python train.py --dataset="photos of arthropod specimens (BIOSCAN-5M)" --crop_scale_min=1 --horizontal_flip=true --fusion="cross_attention" --fusion_encoder_parallel_block=false
Rows from block 2 of the fusion encoder of a small model that answers yes/no questions on an image's attributes, named by matrix and row number. Rows with one number belong to one neuron. Each number is 128 + 32 x the weight over its row's rms, rounded and kept within 0 to 255. All counts start at 0. Numbers have three digits each. After the name is the row's rms in percent of the matrix's.
After each neuron's rows are labels from the 100 texts, of 14976, where the neuron reaches its highest value: "fires on" is the input token at the peak. Only what is clearly more common there than usual is listed. The data: photos of arthropod specimens (BIOSCAN-5M). In brackets: how many of the 100.
# fc1: MLP up (fusion_encoder.blocks.2.mlp.fc1.weight, 384x192), inputs 0-191
# fc2: MLP down (fusion_encoder.blocks.2.mlp.fc2.weight, 192x384, transposed), outputs 0-191

fc1.317 105:136156114124084128133111084168167161120159139085123122096168133207074119159067124169150126094090170145171140235149129174118136158058042108187128100068111126137131126122133093076133135148121096134191103105144118113132138112116110146109175197080107120117161111186115121086122130115188079120114109129204147113131094112154151158110110117104147108098161111136179125195117137172130156157108171134103120129113082113206061174173148116072134156133094110112130166136114079149154144116155098104126046084116115108155133097119101108083107170140091124154164100112126103152080121142106150096
fc2.317 125:146116139081204117157160158157138125132119083135145141122080146150120122100087175151125088122135120134119099129135121167143145133135148140093083170149231105118136125126114148118095108151116144151088146124100056142102122127187118143138131065106167103089163123106125128096116121158134110113162130161096092125113118124136089124129147183053161120093133166123106191090209148190114084102145111154117164142158034148103108095093137129126128106109159200213160105098128145153218108124128212155122157111187133114153127141107152152122105114120195112147142170104015103124125118160107122172
fires on: "order Psocodea" (26); "family Ectopsocidae" (13); "family Mycetophilidae" (10); "family Lepidopsocidae" (9)

fc1.327 079:168122148131135110133082179126097066099155031123072148102117149123109149150130123166097090194136178045084091126162156151119135102156110135123151084107145142109129149154187186129123071147189072156133079114107128130116126140128098135059208170110183118169148132165134139084156163119106093121179100124116113159150116108069141137153163161069072105140080115169101110137102124168132136139124145140091130132112085180176114076075108141129116097053150153148082095112186081139127122162131113064146122111079085100093121129132128125144140131173110076064142117127099127153084121133107144181
fc2.327 084:107106106103120084166164102144097142079121213136095136095163150075207101119120144168170158102146110136152124143137096075170153132111143083137087125128132126090166068127109138154133162063101110165153098092150123101104094157103151151150078075126180133051147139059131087090122135134129108080053147160193104120144172135130106110095131198118133143105139109133161122088139134131077184136150120120156117147106103153084160077139130157143053122138118145146104196127140100137203207133125098118139147126149101084133090098123189114168055152128184076127154092156136149155162129163125131154
fires on: "class Insecta" (59); "family Mycetophilidae" (9)

fc1.176 098:138111120120108161082132120149149111089106126112106134111133106076112178107107174107061143159141126170144113137150126133101113078140187164069136122111094189140142142128165189120180152146130091131131133133169148150170147106138058129135136153142136077118107129125150149178095170090123141148148115129150159125119110078145101117096170115107102052126168131170100142119092115111157150105111118165167161197098093137170020164175198153188058137081108068203119154154098151118139132131096155147151098215120087149182128148154186109062130101163129168112113128155152112120130115122191127183
fc2.176 104:125131052131067112183125098113147203131076129136141113129104160094149100147101172070110139095133122114136210091184099115159110136102129139114086132201082127109086104070145131164093155136095084160112109129144077127107138101090135111124115151142099149084097134141181081165167152093119136126185142130209119162105158128093183133156105135112129179152149133164191141111119146145160126150170129100165133059089108087162124114170152145134158040151132141088121068109138166139116116089127106143132094156067066135100164167160127141156093122129160182146129072107060089105121075112166105111
fires on: "order Psocodea" (42); "family Lepidopsocidae" (24); "family Caeciliusidae" (20); "family Ectopsocidae" (11)

fc1.339 069:161133109075126135122143097189136127135165139117125179149093085088115160146162136092094097120128083107148139097161111117212092155117131090151115120175077084156151076118068141167131159127170126140162086145085143153151138120120093153180099128116142163176180092109128104141128121107187083122131116139157160123165142177052144147161137078170103136142127135167137071142145157138109131139140081065143131139160139153160111100141167136164133104144063170194172115138089089158109135172115079061058173122136171222134169090145129117084124164201110143096131162128182116134082092112090165108
fc2.339 069:056156182102127114125149102096121150124151096138112128152124160147131129065090161201113128136114118119138137105153141134000167163107178117119183117163122133129153129168106117118146166093114090130152112149146148154110094098123224121126180142122177193075115160151194118109199167103098125137140137149101192154143083109111141136118112170110110110129081107112098122052121071127175106114120143057176153140107145151091143140152149155143142145145136042070147113123110139131161071099113146138134111111118142097096171120159140181159148149155142111104119146064151146096099149125160085198
fires on: "class Insecta" (84); "family Cixiidae" (11)

fc1.373 091:128064164158128161176143120108176090109098098108149070126122140119142117041144165157163059163110100111155148174103109104131094166137137090123130129117159120129119108166122127127132147127086213148141133141113106159093088137138204110118150141111073120190097070135132101055154071137173183104151119125100116110138167125077101152127104135104174133075147138123154130104085120108089102115154082178102124081123168170157088145118123089120041166124155109090178077137146110128163137130139129099123097192182110147119092127126080087118071154146166077167161109120159117126147040076157159098
fc2.373 091:206115117087170177151112087121094161147195070162155073132179115137159106161116118130039139137119117154091112169103148107097162161150144132106094149081105132122067148106163111132139164140084096155170135144096109119086111118111092152123112158096190169176095113128111146101106161129151110076085127052115162158101134150141147131184118136111155121184158180141123177089128064131065122142096128073178106108128147076123162106132102144156133107119196133138112110152136114089095030154139111080131114088123126141102153179172136113166124124127073115106189146055130141166163150125078091142
fires on: "order Hymenoptera" (38); "family Ichneumonidae" (20); "class Arachnida" (12); "family Heleomyzidae" (9)

fc1.112 106:105048156163122100142138136157124107159113098130094152162078101144107097175095164112147159192096097143135110142105119148076092147106188164115148115156097128154112171093170126199109105093154193112128148093082110133136184144102117065172155049051090126186128085098109130174118151098087091129139144097150176131169155140174109121131142098100145112150085169130084080075127110144163129136080170141121138066133106110154169182129120111101099142173124110161157198132121144137186117127123133123137109116164095145102147137182084087155221137129093132098139083111134135114105155057170100154
fc2.112 114:157183099143119130140087098122151118097130138134149140141086152054153135113137069148115241125159120165126151111133139130140118160157152105114087135200158166144153144191148102121106109176088148145119096117183109100054027139151143148136135097157145158207122117133087159171150161092125088145168096144174063124121193138146089148109095113068097122147141146190120135101167152130142160160129127130115128157126064081100127146132126131141154149114168130135199149112087113091076079110106157151122144089113125128065148135176129109168084117109114154143169071144180093098112138144076068159
fires on: "order Hymenoptera" (93)

fc1.253 116:158086078137150124120138123067161107141148102131184172112110175161115178122075104134135156165087166153059151128110084086164141136116143112140165126165163137130169103171137124144158083120102104135106098142065077080110139155098139127206152139094106128097112153135150121135100175132122106139128115069159061102140084113087165184112166141111138139098118132140104112143106176136111074185085141141138156148199105181137186186128105119102220114093101070113120165099158140141098120148103162118173120105165147110086087095148133075147122154111137100141040116146122185066178129060130130161
fc2.253 117:087175091094126132120108122092143122199147216133096156113149095082094111097094166121136182124117114067095129136167134134132107125110093117160191121134128136161164173125114109134091143128169133160144135078139100161102122099160152170139111102101051119155166093137136145122163076147135098192131111057173145125123173147146145141140088133100090096116136106072130104175168128154192174117179108220198153093129141114156141124117107146131069137161115138107132155147131057108136173123132112114093143140151125166201109164123143158175146166177125107085131140080190129123147098121228071140
fires on: "family Miridae" (18); "order Neuroptera" (17); "family Coniopterygidae" (11); "family Heleomyzidae" (8)

fc1.333 107:185090071129113087151142095108118143077133137092164172159168081083090145119201101154119175187119156125119111127168162104139152130082187098092161131112116158135083159179158146141153074072078138107124087129154150086162181095162114081186144149145105161167109131112165160130131153146138170072090086103089162169120110145138110157165121122128136103108142095113173125115106143043150074104096114161110112166103185128082111141078123139145074150090124094085114147095161058103126147111139114201145128160107118053122139120108133150118112144152085130169110169133134053138095186100087123164
fc2.333 112:111194155101151129077151132148118149162139102140151120124050216195123109130110164089175130161139210057136150122086128066151142151093098126119088102125141142127196139110131109108113129135134162151127103115107132116136088194170068177123154180124128206125117135162157155150101157114117145162165129133114166124126176112122126129153126165163135126103145130119120111106134098181153086188121147186131125151147107187148132102100039107130139164130099151111108173148086151121091061132112148070086104093129186132124147144131150144169126127126082174155119191052176135124099073151140163193
fires on: "order Hymenoptera" (65); "family Aphelinidae" (20)

fc1.126 107:126133145143153153112142175132171163136108159104174126131143068145098137241142164135169130101140113049118116136068134101079061167122109199164151097140125082169106174106140116144064167143140139090155104136114166105161134139135116119114151148184180111114086126196130163135119095129179141074146116149127158168119174137142141111175157146127119143146151122164158096203151162111135139121163101079132126077145128108109097143181099160127149127127161095122129110139125139119134145119130129075255131083096081156116107216105098114128078118117104096152099111127121144155061056104121115165
fc2.126 096:087172071109079081127157160044090156105122132079124124126132079158080132154104129085103107101149108106137171139077095116131139144141149114149086078085138125099164182131159135147167120193142110108152116158098123117126111151159103130109123101105193125087172144141098127111119195144132119179092136139157102116148172119105091138106165197171162071146147149096159118127109108110104131098140111157148108122162139175062136184173208125123094142174108005092132109125133096117161169124083115087103165132128176161134098199178104130158097168186113174107144150055120125144118143135100148130
fires on: "order Psocodea" (37); "family Entomobryidae" (26); "order Trombidiformes" (18); "order Araneae" (14)

fc1.111 100:171147135175133111098132151132106090174189131118119123103139130136033132146133116118093124131136164114172111129106109121101159130158103210185101136111048106161091162093095124086111092145149159111111045081133114120121126132125144100135155183145146074110106105117097160104097168157195159165144129148164132105118127168132056214115121062136128118177137172119151174156113127157149136120159097142151127086087117090136064127147115177140105163152140126178134215120158134144122121114118145071126169142130125100041096109105150063163120164135079083119076064134178090134090140123145160137
fc2.111 096:153134110139082122158124142123132119140186130147122111139179159150095100133090105166106150138132116134122139123113131116139108165197164158142106151024097146144158163190154106127141160113190124138095108112072156134164126098087098196132128047122173116094120135115134117152142160111128123053111156209170073106139174146151060135121106124141221168109099095062129137151183122192086097076133129100100125110158124144115149174186129142123170094165179147116119110135151108098099169100076136121099064144094082147156128130084121098136084177104153117139118122091044156109110119099092140099
fires on: "order Psocodea" (22); "family Cicadellidae" (13); "class Collembola" (13); "order Entomobryomorpha" (12)

fc1.353 097:138125121156120139098140105135117092158082085101113175164161103140162201106189121081185117126152103173111166088110105151134093084071078109113096153117045118181132136088089163185108081198102107132147099119102107166116114111171105109163150113120122131130162150116154128084124088122056172171130126130127166140135135098145137103141146137137136162155148120167113172127095111143156176155092133149166182099191164154177093169145088108079114149114119132151140103140184118155150162138035193121121122116104157064159089148099128092107119186143097103118111036155094124143110180169123178166
fc2.353 094:216095164071085090150144130173158137135123153161129103100115175156166163172110186121133129137104123147105150163122170162109131115167116125149186099091146102158145152155132145154140105066123096057070105118058180127143207150130095131112065101116120144044132100140107130087097134124103149030143125163113105144155135112141104133154134099106154178141139125105118095166140182173073175126167123152090148113154151116138090163161127161130175102139120173159155149112080161114125090137147032159163076126101100109104141108111182139127127097094187101123154136056112131128109082162141146092
fires on: "order Psocodea" (54); "order Entomobryomorpha" (8)

fc1.31 075:117089129136166094127150121155138092127153155187064147133123127153139090168134146116134091180143120149125114141180121161097104046114103109120124108162090097151119106114074132089148129174125210144132146161100148109109143105149119132141110028158111073139119124114094179131151124174094118125097094103165122122119177135091191053140138151121131058090115132121100094125134153190175122110093142104182124091136161161113071098128169162155129070120163123104153142193119101132129149187119158109148114088111100140089135125132055096148164155125150231180068160129094112125045092161155128126
fc2.31 090:119095096094174138208147127113110143140202125144116062153181133163196124121145115118065139127144132172177151088122113080182149158113172151135127072175123142116141100198112098128154143143093152168124105116120111195121121085126160096130141164127116163089113169126182120103148179106125094127137129165152193137116170135104097156079152144132095109125131166175122099150188147109165149189149097104118160136116119174111085140089155205121146174119138124137151130148098098167120132137152151123118076120111162118096162177164190136201162130220135087117189206115179153157131098116132112102
fires on: "order Entomobryomorpha" (35); "order Diptera" (25); "class Collembola" (17); "order Trombidiformes" (8)

fc1.172 103:094077125165181115157153116061118089204175141170062134132094122123172140097104134134094116140083059136130147114187103133117102114072110093164157116091110090156203122113045106136143118083127156112161109160069134164111146071150135158127131135081152142134107073070123101138162149119164118117118139112095157108145083124094118169079164125106131121125147137123169106070111088153141188109133119177162127167124092127097182127093073063115104168164092099112147122110098033153153149125096115142082100089147081079124170137120138106136133134167119126168113066106092141139092188129124092079
fc2.172 103:109200111071100159120121122144075151212099122124091093137152113176160133144121128152123136083115087122129077161175061121114151160136149096129114165191130161139092135190129126108124169133046134164147130105127094141089159069131120110152092099124125168154203115165155120159157189117137173129063111096194109131178136153095132120112158156111131129096140134156129185117097113097098116158110164077078103148118123148127125164089152140129144083117170092131100121150071128162141040138139189155136123158159095154112100149144123135091079152152127175112233172106167134159121092159177147165
fires on: "order Hymenoptera" (85); "order Hemiptera" (14)

fc1.38 097:134116183118151144141195072124115123081125100141087142168110095068162119133109100110134134137151077139121087201190158110110096119147135107071114093121154116135093162141140205168132165075166133125145154088108135153167107126106150178106157148082170103126138151119129167114115113091142183109127121078097116082120084119163151126153121125051133069132113123121187080153165056132144151136147192131117098094113137112104079085115127122109101113188110128133167087105137129147137170107012164119098094155141095089134106119126111132088190124162137176085144065099097139097098146200117063135
fc2.38 090:138149095146103128122107162116132101220095197095133144125159098151130154106081175180130068097104079107155117101144115085109138136121133126163109136137123116130191151148085085126150085104130102188117136109158137133075119137176034159143148085156121085153118144164120173150209114142123141102159112116081176109124129139093126123146137102122098171125091127138107081146116131153114161130070114189148096159163136080164122152105159142128104069113134027126100175147164159142095127194093075087114088137151114159133171147140133141069072146161147166167193197130137177147135098184131152109
fires on: "class Insecta" (60); "family Ichneumonidae" (7)

fc1.195 097:103133128129151129171080137132144103141134106142160101124221146052127169098139191139181123198120107151135136066144060219102105111106140091153086100089104109082113119125123152183068129120045153092096141091079129125170137138129102172112158129210101097119134128114127188132153123094140153115144108089127173076156085144161109106102133081142105146171107149143186110153115142149140157156080149104126111129096149122141091168116150115174115105130105162110126127141082134126061170081123066169102154163115135109121039114140186142144150082093073098162119082113174119115113138114090118134
fc2.195 087:154100105061142126135101205134153103118141148108129126148160048194117072139147148092087175102103138143128189097093114156144162105182097119084107133174102128139123139114170097118151157124143120140130099137074059131133164088109108131143181135106125156118121111130093101112214088146142129158094117157111122143162118123130112138190100112131139113105113104088053123136071152148178188028119152180147101133124131114151130143163140107159085057162106156190126162150148156072088127151169131216131115127079145152085093184103114106093127169165146129124179138117102123114105142146205116163
fires on: "family Aphididae" (30); "family Rhyparochromidae" (23); "family Issidae" (22); "family Miridae" (12)

fc1.325 099:145164146111153136079136157085069101094088127158175141145130124166196133105080117158120143127109080146125165118122151152176161168136071079117156100098104077167162145108078126169139136082095141098112112061169092103150112169125139199131100146117070121088119135172089124130120084162114093094141092108127175137097141133092098075122121183106168142122074134044094150140056122125161141159140098157049126169162111083129174105164091087202119144155100109096133149163099119129178085122121116158137154141109110164099182185132077097118150113135163099124138092133145160176165103112065084149
fc2.325 113:146146054132127107108153140106132179115127173142123158139131188134100156142104162109127150137119127107132178113152121178162137120142073097061127146147154137122091159080134115107069089152167109124108136131143130140126160101141118155124111167126170100000123091146088126151098086132142114161094118141099120118127198161130110094165151140171196144080134223158151177101123157110107089204149128191110118124145091159133135114104123131139107194152184087139139110135105120121108095108170141122130113117167117121092142102109061114093219097163089105080151109173175108143129093100091062115
fires on: "order Entomobryomorpha" (60); "class Collembola" (17); "order Symphypleona" (14); "order Araneae" (7)

fc1.137 151:123134114163075144139132087138166137112118144140180145173088175109167127172159117165157142134092166115195113134135137131150095162104163143139166135162049111158174105176135107094095146088137157146173141121109134187189081113115152114131068153120090117120107118107142157127160160144099218115145157143162122143149090141086087100127169172120106129098190168097094117139120189078138163138136138069144129142098115117122086081081156130028123142160127061063173112123142095103171186096086201119136129139098152147138121130080132086116140096091122134078146194185067139143112121119128084115
fc2.137 127:191124106187138081150182100138169123188145141116149067133109094096170108091111110108142102110131174140133109162148150138139167090157069138134172182165147155080147160144118143091143101157115125036121132121116113192088136170185074070129132149135067137077137108095090123192186165076128187086092159138132108178157070059136123110152114131109116098126143119108157097101139105127144198120122113122146162121142180135121133133137132117111148109137204137107133105153219121139152104125159067118101184119134166207139120148100153126159118136121085123086185096142127114092133115128188160108
fires on: "family Nitidulidae" (30); "family Chloropidae" (26); "family Phalacridae" (15); "family Coccinellidae" (10)

fc1.185 110:156182178103115100143130129109130163146121133126135067161117085089195092115130147144161093139109099119179174154097078087121172113100124146194120095118108165129131099097117110104124127147124153136154116162100135135158069172185110124138098096165128143157086122142170108159182141151077123099119135157184157147180067157103145161123120120147113117016148082091121081114084095124160096104134157153065110146137113123139186103120179176078166157101106133112145139133143094154101175111110082164131045132147148135162061143127170123162144143152133124147125123130157121133039102058167056076
fc2.185 120:132134154148094159122137132119101149108134145127121128116129190100110134117145112185155076181114126145146127168166159118151067137120106100102136158105110132129155133080123140102117087104110138166104139073091138139114161121179191103126148118053236114102117101121131104078114158176151192221158138194162114132066122200178172142138163134121060111070147100211082162140198148131152127130144115059171128116125110104122101152137134133158160078134205118138112145102167149128161185126141096153102102128127101131143165181158112126106156195129154149134158127111066133104138142112067124146
fires on: "family Cecidomyiidae" (34); "family Scatopsidae" (23); "order Neuroptera" (10); "family Ceratopogonidae" (8)

fc1.347 108:104107061105103111160115104068181099158123108103145075153138102104126158117120196187165081129124082170084155127126177108094183104135161126120124101148074127168180106175148219086136166156049089105088171136134140159166132123077127147114087135121079202147144140173195143140126120182105108161103111133089169148201196213147149137125111133088131144121119091131129153160087122115085131132152179126095123107094113142141101169104134160155107106098090164192100066101074127121083156152120137122097117151116136131150166154139122100155104108116136207109109130134134134108167158155115138116
fc2.347 102:183156190120165144152151146092083116161174106105143129141139121187168131151088168118085098176150204122107153178102144131142061158152160135155147142120158165131097068125116146136097080134076143130166119210156130162100118175166135159131176180124096120064156110144135111172138106127122134133138157106155176113157090126117129179136139083137084084200127138162129146112094143139104148108140123186101144110124107116110125168105115150125105172123143157159143202157052114117157130132133102151131089157090138090082167155121144075063197117151119171146198087083090057122129187072129101137
fires on: "family Aphididae" (38); "family Erythraeidae" (24); "family Delphacidae" (20)

fc1.108 116:124141122111196125073159129089090098121128132214132144146080115162108122142073098117160165227114122148152143120135115120118085065089178139110171112133122094108180083098125129124058100135131102179105084119123135137162140110089115125112123116079162151128066124150058100137077119109129124128120140105136105112117115230133127132161187151090115103103150140140134130114108218097125114118112182097063145132174205109161160157091151183073173119103152114086185170121102116110130096110151091173124131111154177132157093125098126158088126112112116125136150095077100187146151097152090076100
fc2.108 126:197189187198138145178064157145097162122110093138079089120138099147068168113152171153126131075138118099137136124142138167115136135100113126115107103156174148124110139108077151165144155057092129215104135106159137160136156129080091154129152061090099131133059097079168098101185132148123102132198154081139125165112198065135150132092177168132111144164121176129165133158144092151113143185078153165126135131119169104137112171108120122129093101085147135133166105116127143143077092137146192067129036098088089112124146175110102112130143148126110108161096126137174148114106092105129148119
fires on: "family Cecidomyiidae" (43); "family Mymaridae" (23); "family Ceratopogonidae" (8)

fc1.202 078:137144131142080145148112122136134108127079171097081200126147081102146124093106079133059103151143082160099146101064185149088112106121192109125105112200115156144134170068137109158046125108088122125121090181138118087116119139119115084132071126127145134124100090161132177132148127075120096128156122117137150133130075096100166079164176098161139130122156080139117149163102142152089122041088118144120163123206157129131095129140078159129102185153156115076088121133105119118082137128103067142184154082141098156181159110119119169096166133156111190084054171087142128130159125134134171174
fc2.202 078:116129185091101110127095098117114205084117141118163194182145075186166104104126142101109126108133120116126108081116122182120112129082152116108109159113128131118105089103137134080119147134122116103087147141137184114060063151155161137140162115146153105147106157141144150143095151122138132134210075089113104169098060128104145118111118167106131100186108117053155159090131092105120130148149129111119108162179102155145135152092141111108161179168112205036116125086132147079154160120125061109130159120161119169112167156114194151114045157177140080088172071142095108068128108137081096121
fires on: "class Insecta" (100)

fc1.300 105:138070158108116130160103144088182151120114133131106134128175085099102148120130158160179178119117126046162137092091077134124100110150116133140168108162149128077139136147138144166167098132136132169148112121160110152174104061121109134112197165085171140146113122145143177092118130135076154069095140114055116088091100083166142135072164103099152098112134136105125183088079117136060125106167124134106080206094143163165132191156169182124130123129070167108123111130080066135102156102103072087133192113144150175108089130130125129056082085137112097164165183152098148079101143116170127141
fc2.300 109:129090171152112153196132165136082154149145195074127128108109152119074155123181127061090081145099065156147069148080142133145110130127151103096114115085104105152123144151199158118171107112102126149178116166137160120129167145184190111127164106069094141116093104093142194050095110142133135143116087126116090165148120166150113084132116153088134101177128181144086105144112124148119118126142103112147114107129131077128127149151070153140150092091142123077157129137166147115105069127217110159125106110116098102150066139095154136150098161092112183096206119163097092169154189092101190127
fires on: "order Hymenoptera" (97)

fc1.272 092:134128156182111177112106098109176101141199105101214144139093097179111168141192075182122149078124160157136092181128188108190163131140156139153136174111113113089140162203152114162103113156144078112180127123137179158135139110122116109099072084140078132096132159080135141113162184173138099149140131126170147114156144127167142088154133111165201141137151165203149140166135170123123135136133061157131142172135169114138114141115093170107108118182183156107159104181110086079141084095139085103150152129104154140138156111122093094152138121121059105068113114083177129140183118144135115083
fc2.272 104:077121160131100085107074105168123145134114119137128138091140210121164152087127141153102136090077146112159161144148143135072120127130123076142141139125178119139112164195147130138078127080211126090171153145144065086094095148154092078126131137168143136118111121136155144086122139076139135126115136113076184127152105087108094129124120105137076076076117159157111170230098123159099186117118147117140091135108148128100132086112126146132090060127124155201098116109116136159124101152138142145103121081130161082153091106092170153103090192117130036072194138113158099144106111132169161214
fires on: "family Tachinidae" (43); "family Sarcophagidae" (41)

fc1.365 071:184091209111100058193111061172198144044025142098161133144066081119132136089161132115102161174151145112134143115136168148109101136120154162154143102138133125138162125155166102144114131142090072107126161087116200145127115126146100161122130059133115133079147130074122147142149137114156129124102125095137141124118126129110159129150091093067071109138120102163189067141149107091136119099099172125074123182158134111112098134152175158161205093188126154100101118104121101135128067129123135117150131156109128174104144177169142056095162123182120173131177109126148135127159168115136110139
fc2.365 067:116148090097077137135172189160070065120101102135113117102089118112098088208134117124138116146123126134182126124129132138064146060140118081139143132136124133130148201122083132109053145174067129085023161103153104137120141192151160131120093170133164132124159126092120191118135120140110110132146136161145065098179138152141107168018113106106121111153092147122178194107139143196128131127117151166164109057151123164173126157128164143134136103135118071108133146127097168124089070089111101149121119090116131128089112120101171138138057121141120099123161120187141169080123108120155105102
fires on: "order Psocodea" (87)

fc1.308 119:122142102165155147105103148140090104163094145130116080131165169101124161163146168130137127124131173171091116199111146143120138146131144176157092120109094130117120128176082140193142129087184157199146129093053147076095195140154074138136076126114153125116154124157131197160121137154185160132104162167138133076125143078150137156105058170120108146093119103113172127121048087145062070152112145188132125113037120130188102118130127097078156147077161175131117098131099161139149127091129146133125086137122158201130178069142145178122127158170108099119163122144093119105119082106081142097
fc2.308 125:102108161114079131088146064082093200137139102149150100146122080160144096128120125192105069149114149091141114108157097144123096136055130184094127114136164148129175117162101127132101093122183103127127130097107105109172107148130092079126170079098155165095059140135143121084117131102137050170108112130136115099202136095120082139150092058123052151125128108092100163087041117160173144086091135118130145132106111202043116109116149121112174124178158152133187133151156158166116110160112135123136159130167194141119095053125164138181115177114152141125151116153103134137130179107105120141
fires on: "order Entomobryomorpha" (20); "order Thysanoptera" (15); "family Latridiidae" (10); "family Hydroptilidae" (9)

fc1.232 084:121151146169119082121116153121134082116138105215139130110131092158186158132181180113136118112071164121136149148148171222142127145121126173116123120134120147133134076103160098110074135141118122130124136141165120078125064147111132113065112187135127095141136142147134111069115138113162192135141116139139048091137153161148168104135129149159135107155185122114142115177106157172124206136128133117056130094108110111151106137079131116147156134130123188106162078119107056210164141180193185152153106060198184161152193121147104135146118099100091131137181117083100107156131148127078126106
fc2.232 081:078082177164182135188134187119141124165104109160124084125165105171109165141143086115176136124136077175160106170106116084121121138123119195099123137200108136162147135078090115156091110136151112096144113138126114187148054098133127083127151113180099083080066137190106111144145144129139114115112143156118147120187102110109101120190143126105130102070151115155157118159238144096201084162156152139116155070145145125131112057129165128136136085092155103176137127107057117104166136113137099157130107119098165179154076111112114112102140172133152091147152100118161137080122041124112110136
fires on: "family Cecidomyiidae" (30); "family Aleyrodidae" (15); "family Tropiduchidae" (14); "family Aphididae" (9)

fc1.66 072:089180176140111116098100169136164123139172120120080143083101168060148156115097135119190146120147099164149120171104134122170097214095098161159149127153151123117126148108049111136123126135100101163111169135121141209158117116112177143089167113153084132110084132128162111129180125115175083139175110137172154105092191140168120131132145085111111127199166122121099084156089133110113088129163159094148088104122095162125079199058134091136107176091188176140159101082178132077090110152122131144136124132160170152134131127164059109135110133078090117182127063101120089139081136143090172130
fc2.66 073:104144099034185139157069106129119130129132168097146144167102214179063138109152185122102086168174128088083101128164112099127069110127168111150121179084084159165165112138107129137112143141118130160145093135149105059090148127153113163127114095115164165133082107100121129149095124165114141105129076131106082129152120147144141125172116145117180108161132166114175125143179137131072188058143132171138117185096120125102141153127096082120114121169215128131087100122134081141078144078128131203178114127111154095130109147108175110079119150127137113180152097062110124071145144172192113112
fires on: "family Miridae" (33); "order Entomobryomorpha" (21); "class Collembola" (17); "family Flatidae" (7)

fc1.181 071:115126167076169127045112061117141096139147086089153133152168175139162127142119190132144121129125155125107122201105097067135088195151094129106148082186146048143114119165109109120115138175065100111131137134106117066130141159170121129133180127150113145110100160115147137142134102168155122124113167113144104180141123150143144127126115105150050109153167141165126126110136167137086073154140135126161115112203137129143116175079109119128131165101140177101144015107157166113060148139134112154142154160157086091119152174206142117150137145185116084117062101067180141081094140120133131122
fc2.181 073:152120137060140174155097115157064148152115160146159170116131153167114149116095159123104161124148120130144190085142148175081146167176158086156155155153093083103123122080149155093103137150104096186155181142111154138101108157092123178121102096147142160156085080095145070066109122161096145129062100080095080087123156116200153117203092158121132083113153137124110134139129146116092212095143115166176101166126110116160103125081154125138099040166205130122164162078133141115126093099134111145139151094143174126118086152090161124107146157108162107093113100112095101106144152115203092078
fires on: "family Miridae" (85); "family Heleomyzidae" (9)

fc1.155 120:129098141085146089133105155142115102171201105173187140102184121111143201117153163103150155177136113123071103084164143085067130126130160117112090132138096153172105130098105119109088117114096159149152135164084148107159146124190189125082141146120176103157113093109160157106081216131155155119124154119120056172098150146090180131148162056121118130147142169081160117077129176102106094141065128150091116117134119183146168177056137131166139212081099180141120111138149129103146085147147114099097148076109120103118089108178171117150143142153132137115048145124113110141141134113084100094
fc2.155 123:095140072169132188103092133064146141093073063115105094129143166123144132140112127120064119133131174146148119124114114121112135143121065111156068078173174156095106058131097158093102151094194117139091151101077120139066161196159106122123154115153105113146136112165092143094176122134122127170099103141149124094143110132179154109156166134140086163134141156158139197169172172139062100043109113058142113142129118116188133128127119121143145051139108100144143182124151119158101138146136139192146109125157093089114128121131143118148180186115142100147081124112107116078127042177110185088
fires on: "order Hymenoptera" (24); "family Aleyrodidae" (21); "family Miridae" (16)

fc1.256 125:149099144113092096143100182121178074208132097090152137140165137158100134095122176120200159114188133128075134125122108125129123099131131134147103143161120174095115154097124076177144142153112110104161128155106182099171080130218103147102140146073161102137138160114096122165086185123146122129111132116096157117175096146134128151178094062130134085151161099096169100146097116191081138067102117112125112136170080140139119118128094123224168079118109170107088112135064203125046121097140145146108140130151154102187131111176165082120131164111171145129138078091108126070111164117147115154
fc2.256 115:143093106149113114129103135137173157168105115145080058135103124175127109129133193127122108147145046177134128153090146153054104147192109131161099127150064124119148179149175146165114134106091108153063093168140165138123122122148161158129133181130184112148126104109138080144187165122135069149159137133147186147164133155142202107171112116120122127153104113127117146164123097171122079111110127072121096126122117074102155176128157131146118083163141101157111124161174192126162100118132178154113134103140154079149157177124126124093125223111142198137186075080039126145124155115094105066
fires on: "family Aphididae" (59); "family Rhyparochromidae" (12); "family Figitidae" (7)

fc1.245 085:120143125161153096168154124161142086158112150174119050126096119163164129132175154168109174113144064128102125107143139148089099154170134147163125086145109126113108119136094100094232126075167144150207126123137156159117118091135161123165114110122148148087161133160110137114107072142147142154091128071140146130108165127136112157156205123166154135092164082181157170081159147162146112108112127098161094114051127166146126157089134091172097111142171087127154204141145105069157132108132162093164127089176155121025155115136101089106131141091085124111109181063153154134121117071177166105
fc2.245 076:141148114109147073095151134158130200133102106098145156144129181115124091138098161079152128099074134084099142120166135139169145142149120150128170119066251118168064144175116134115125080141125113017145071150153118131167154140132115133132113135166118158162112143126141150139126128171134091192145143126096139130162070095158123131099138135079159172170119129100075080154169139126164068122138172203137100113166160135075131115177134180131065136142119159108136096182107100105203130139129142135125111154098073124084097165147145117119101167119076156121124145090083190166148122109129142182
fires on: "family Nitidulidae" (46); "order Blattodea" (16); "family Tachinidae" (8); "family Anthomyiidae" (7)

fc1.93 117:147146100135107066111113184155184136094070100142175088130069149101113153128145104116183143093226108146103089160160127112162098110139136146101171147076062126122161159100086161129116124152108111183124122094121134165136054146134066145100075203125140113081124105103070168138124156127086112153132167130135142114125132068161138153166069149139119098138109133078177110139096147147136145139160123143173139105127091114144190111109155087110110177127121091192190157184096174083111148093131110125153132121110081133133120103101094094068096139161162145076135120187175104121123074125116101201
fc2.93 123:182136121143136092182097129122184101086119152131097150108156140117107156129098170107164104120135139145111090135148106180164086125120141153076115149149085124155084171119109148166142056185126117126100130068136123121130105082120159116122135153086116138073104124141086171131109104082116086113128138128038131126168132221184098111202081083208100119096124176111153127132168143098090093149149154179148114119128169204174112151101117125121172185160152113133129078141134129082142164141093162129109139113093160149151126136124176132124198038110083158143143126133157104203130155128143074177
fires on: "order Entomobryomorpha" (38); "class Collembola" (35); "order Symphypleona" (9)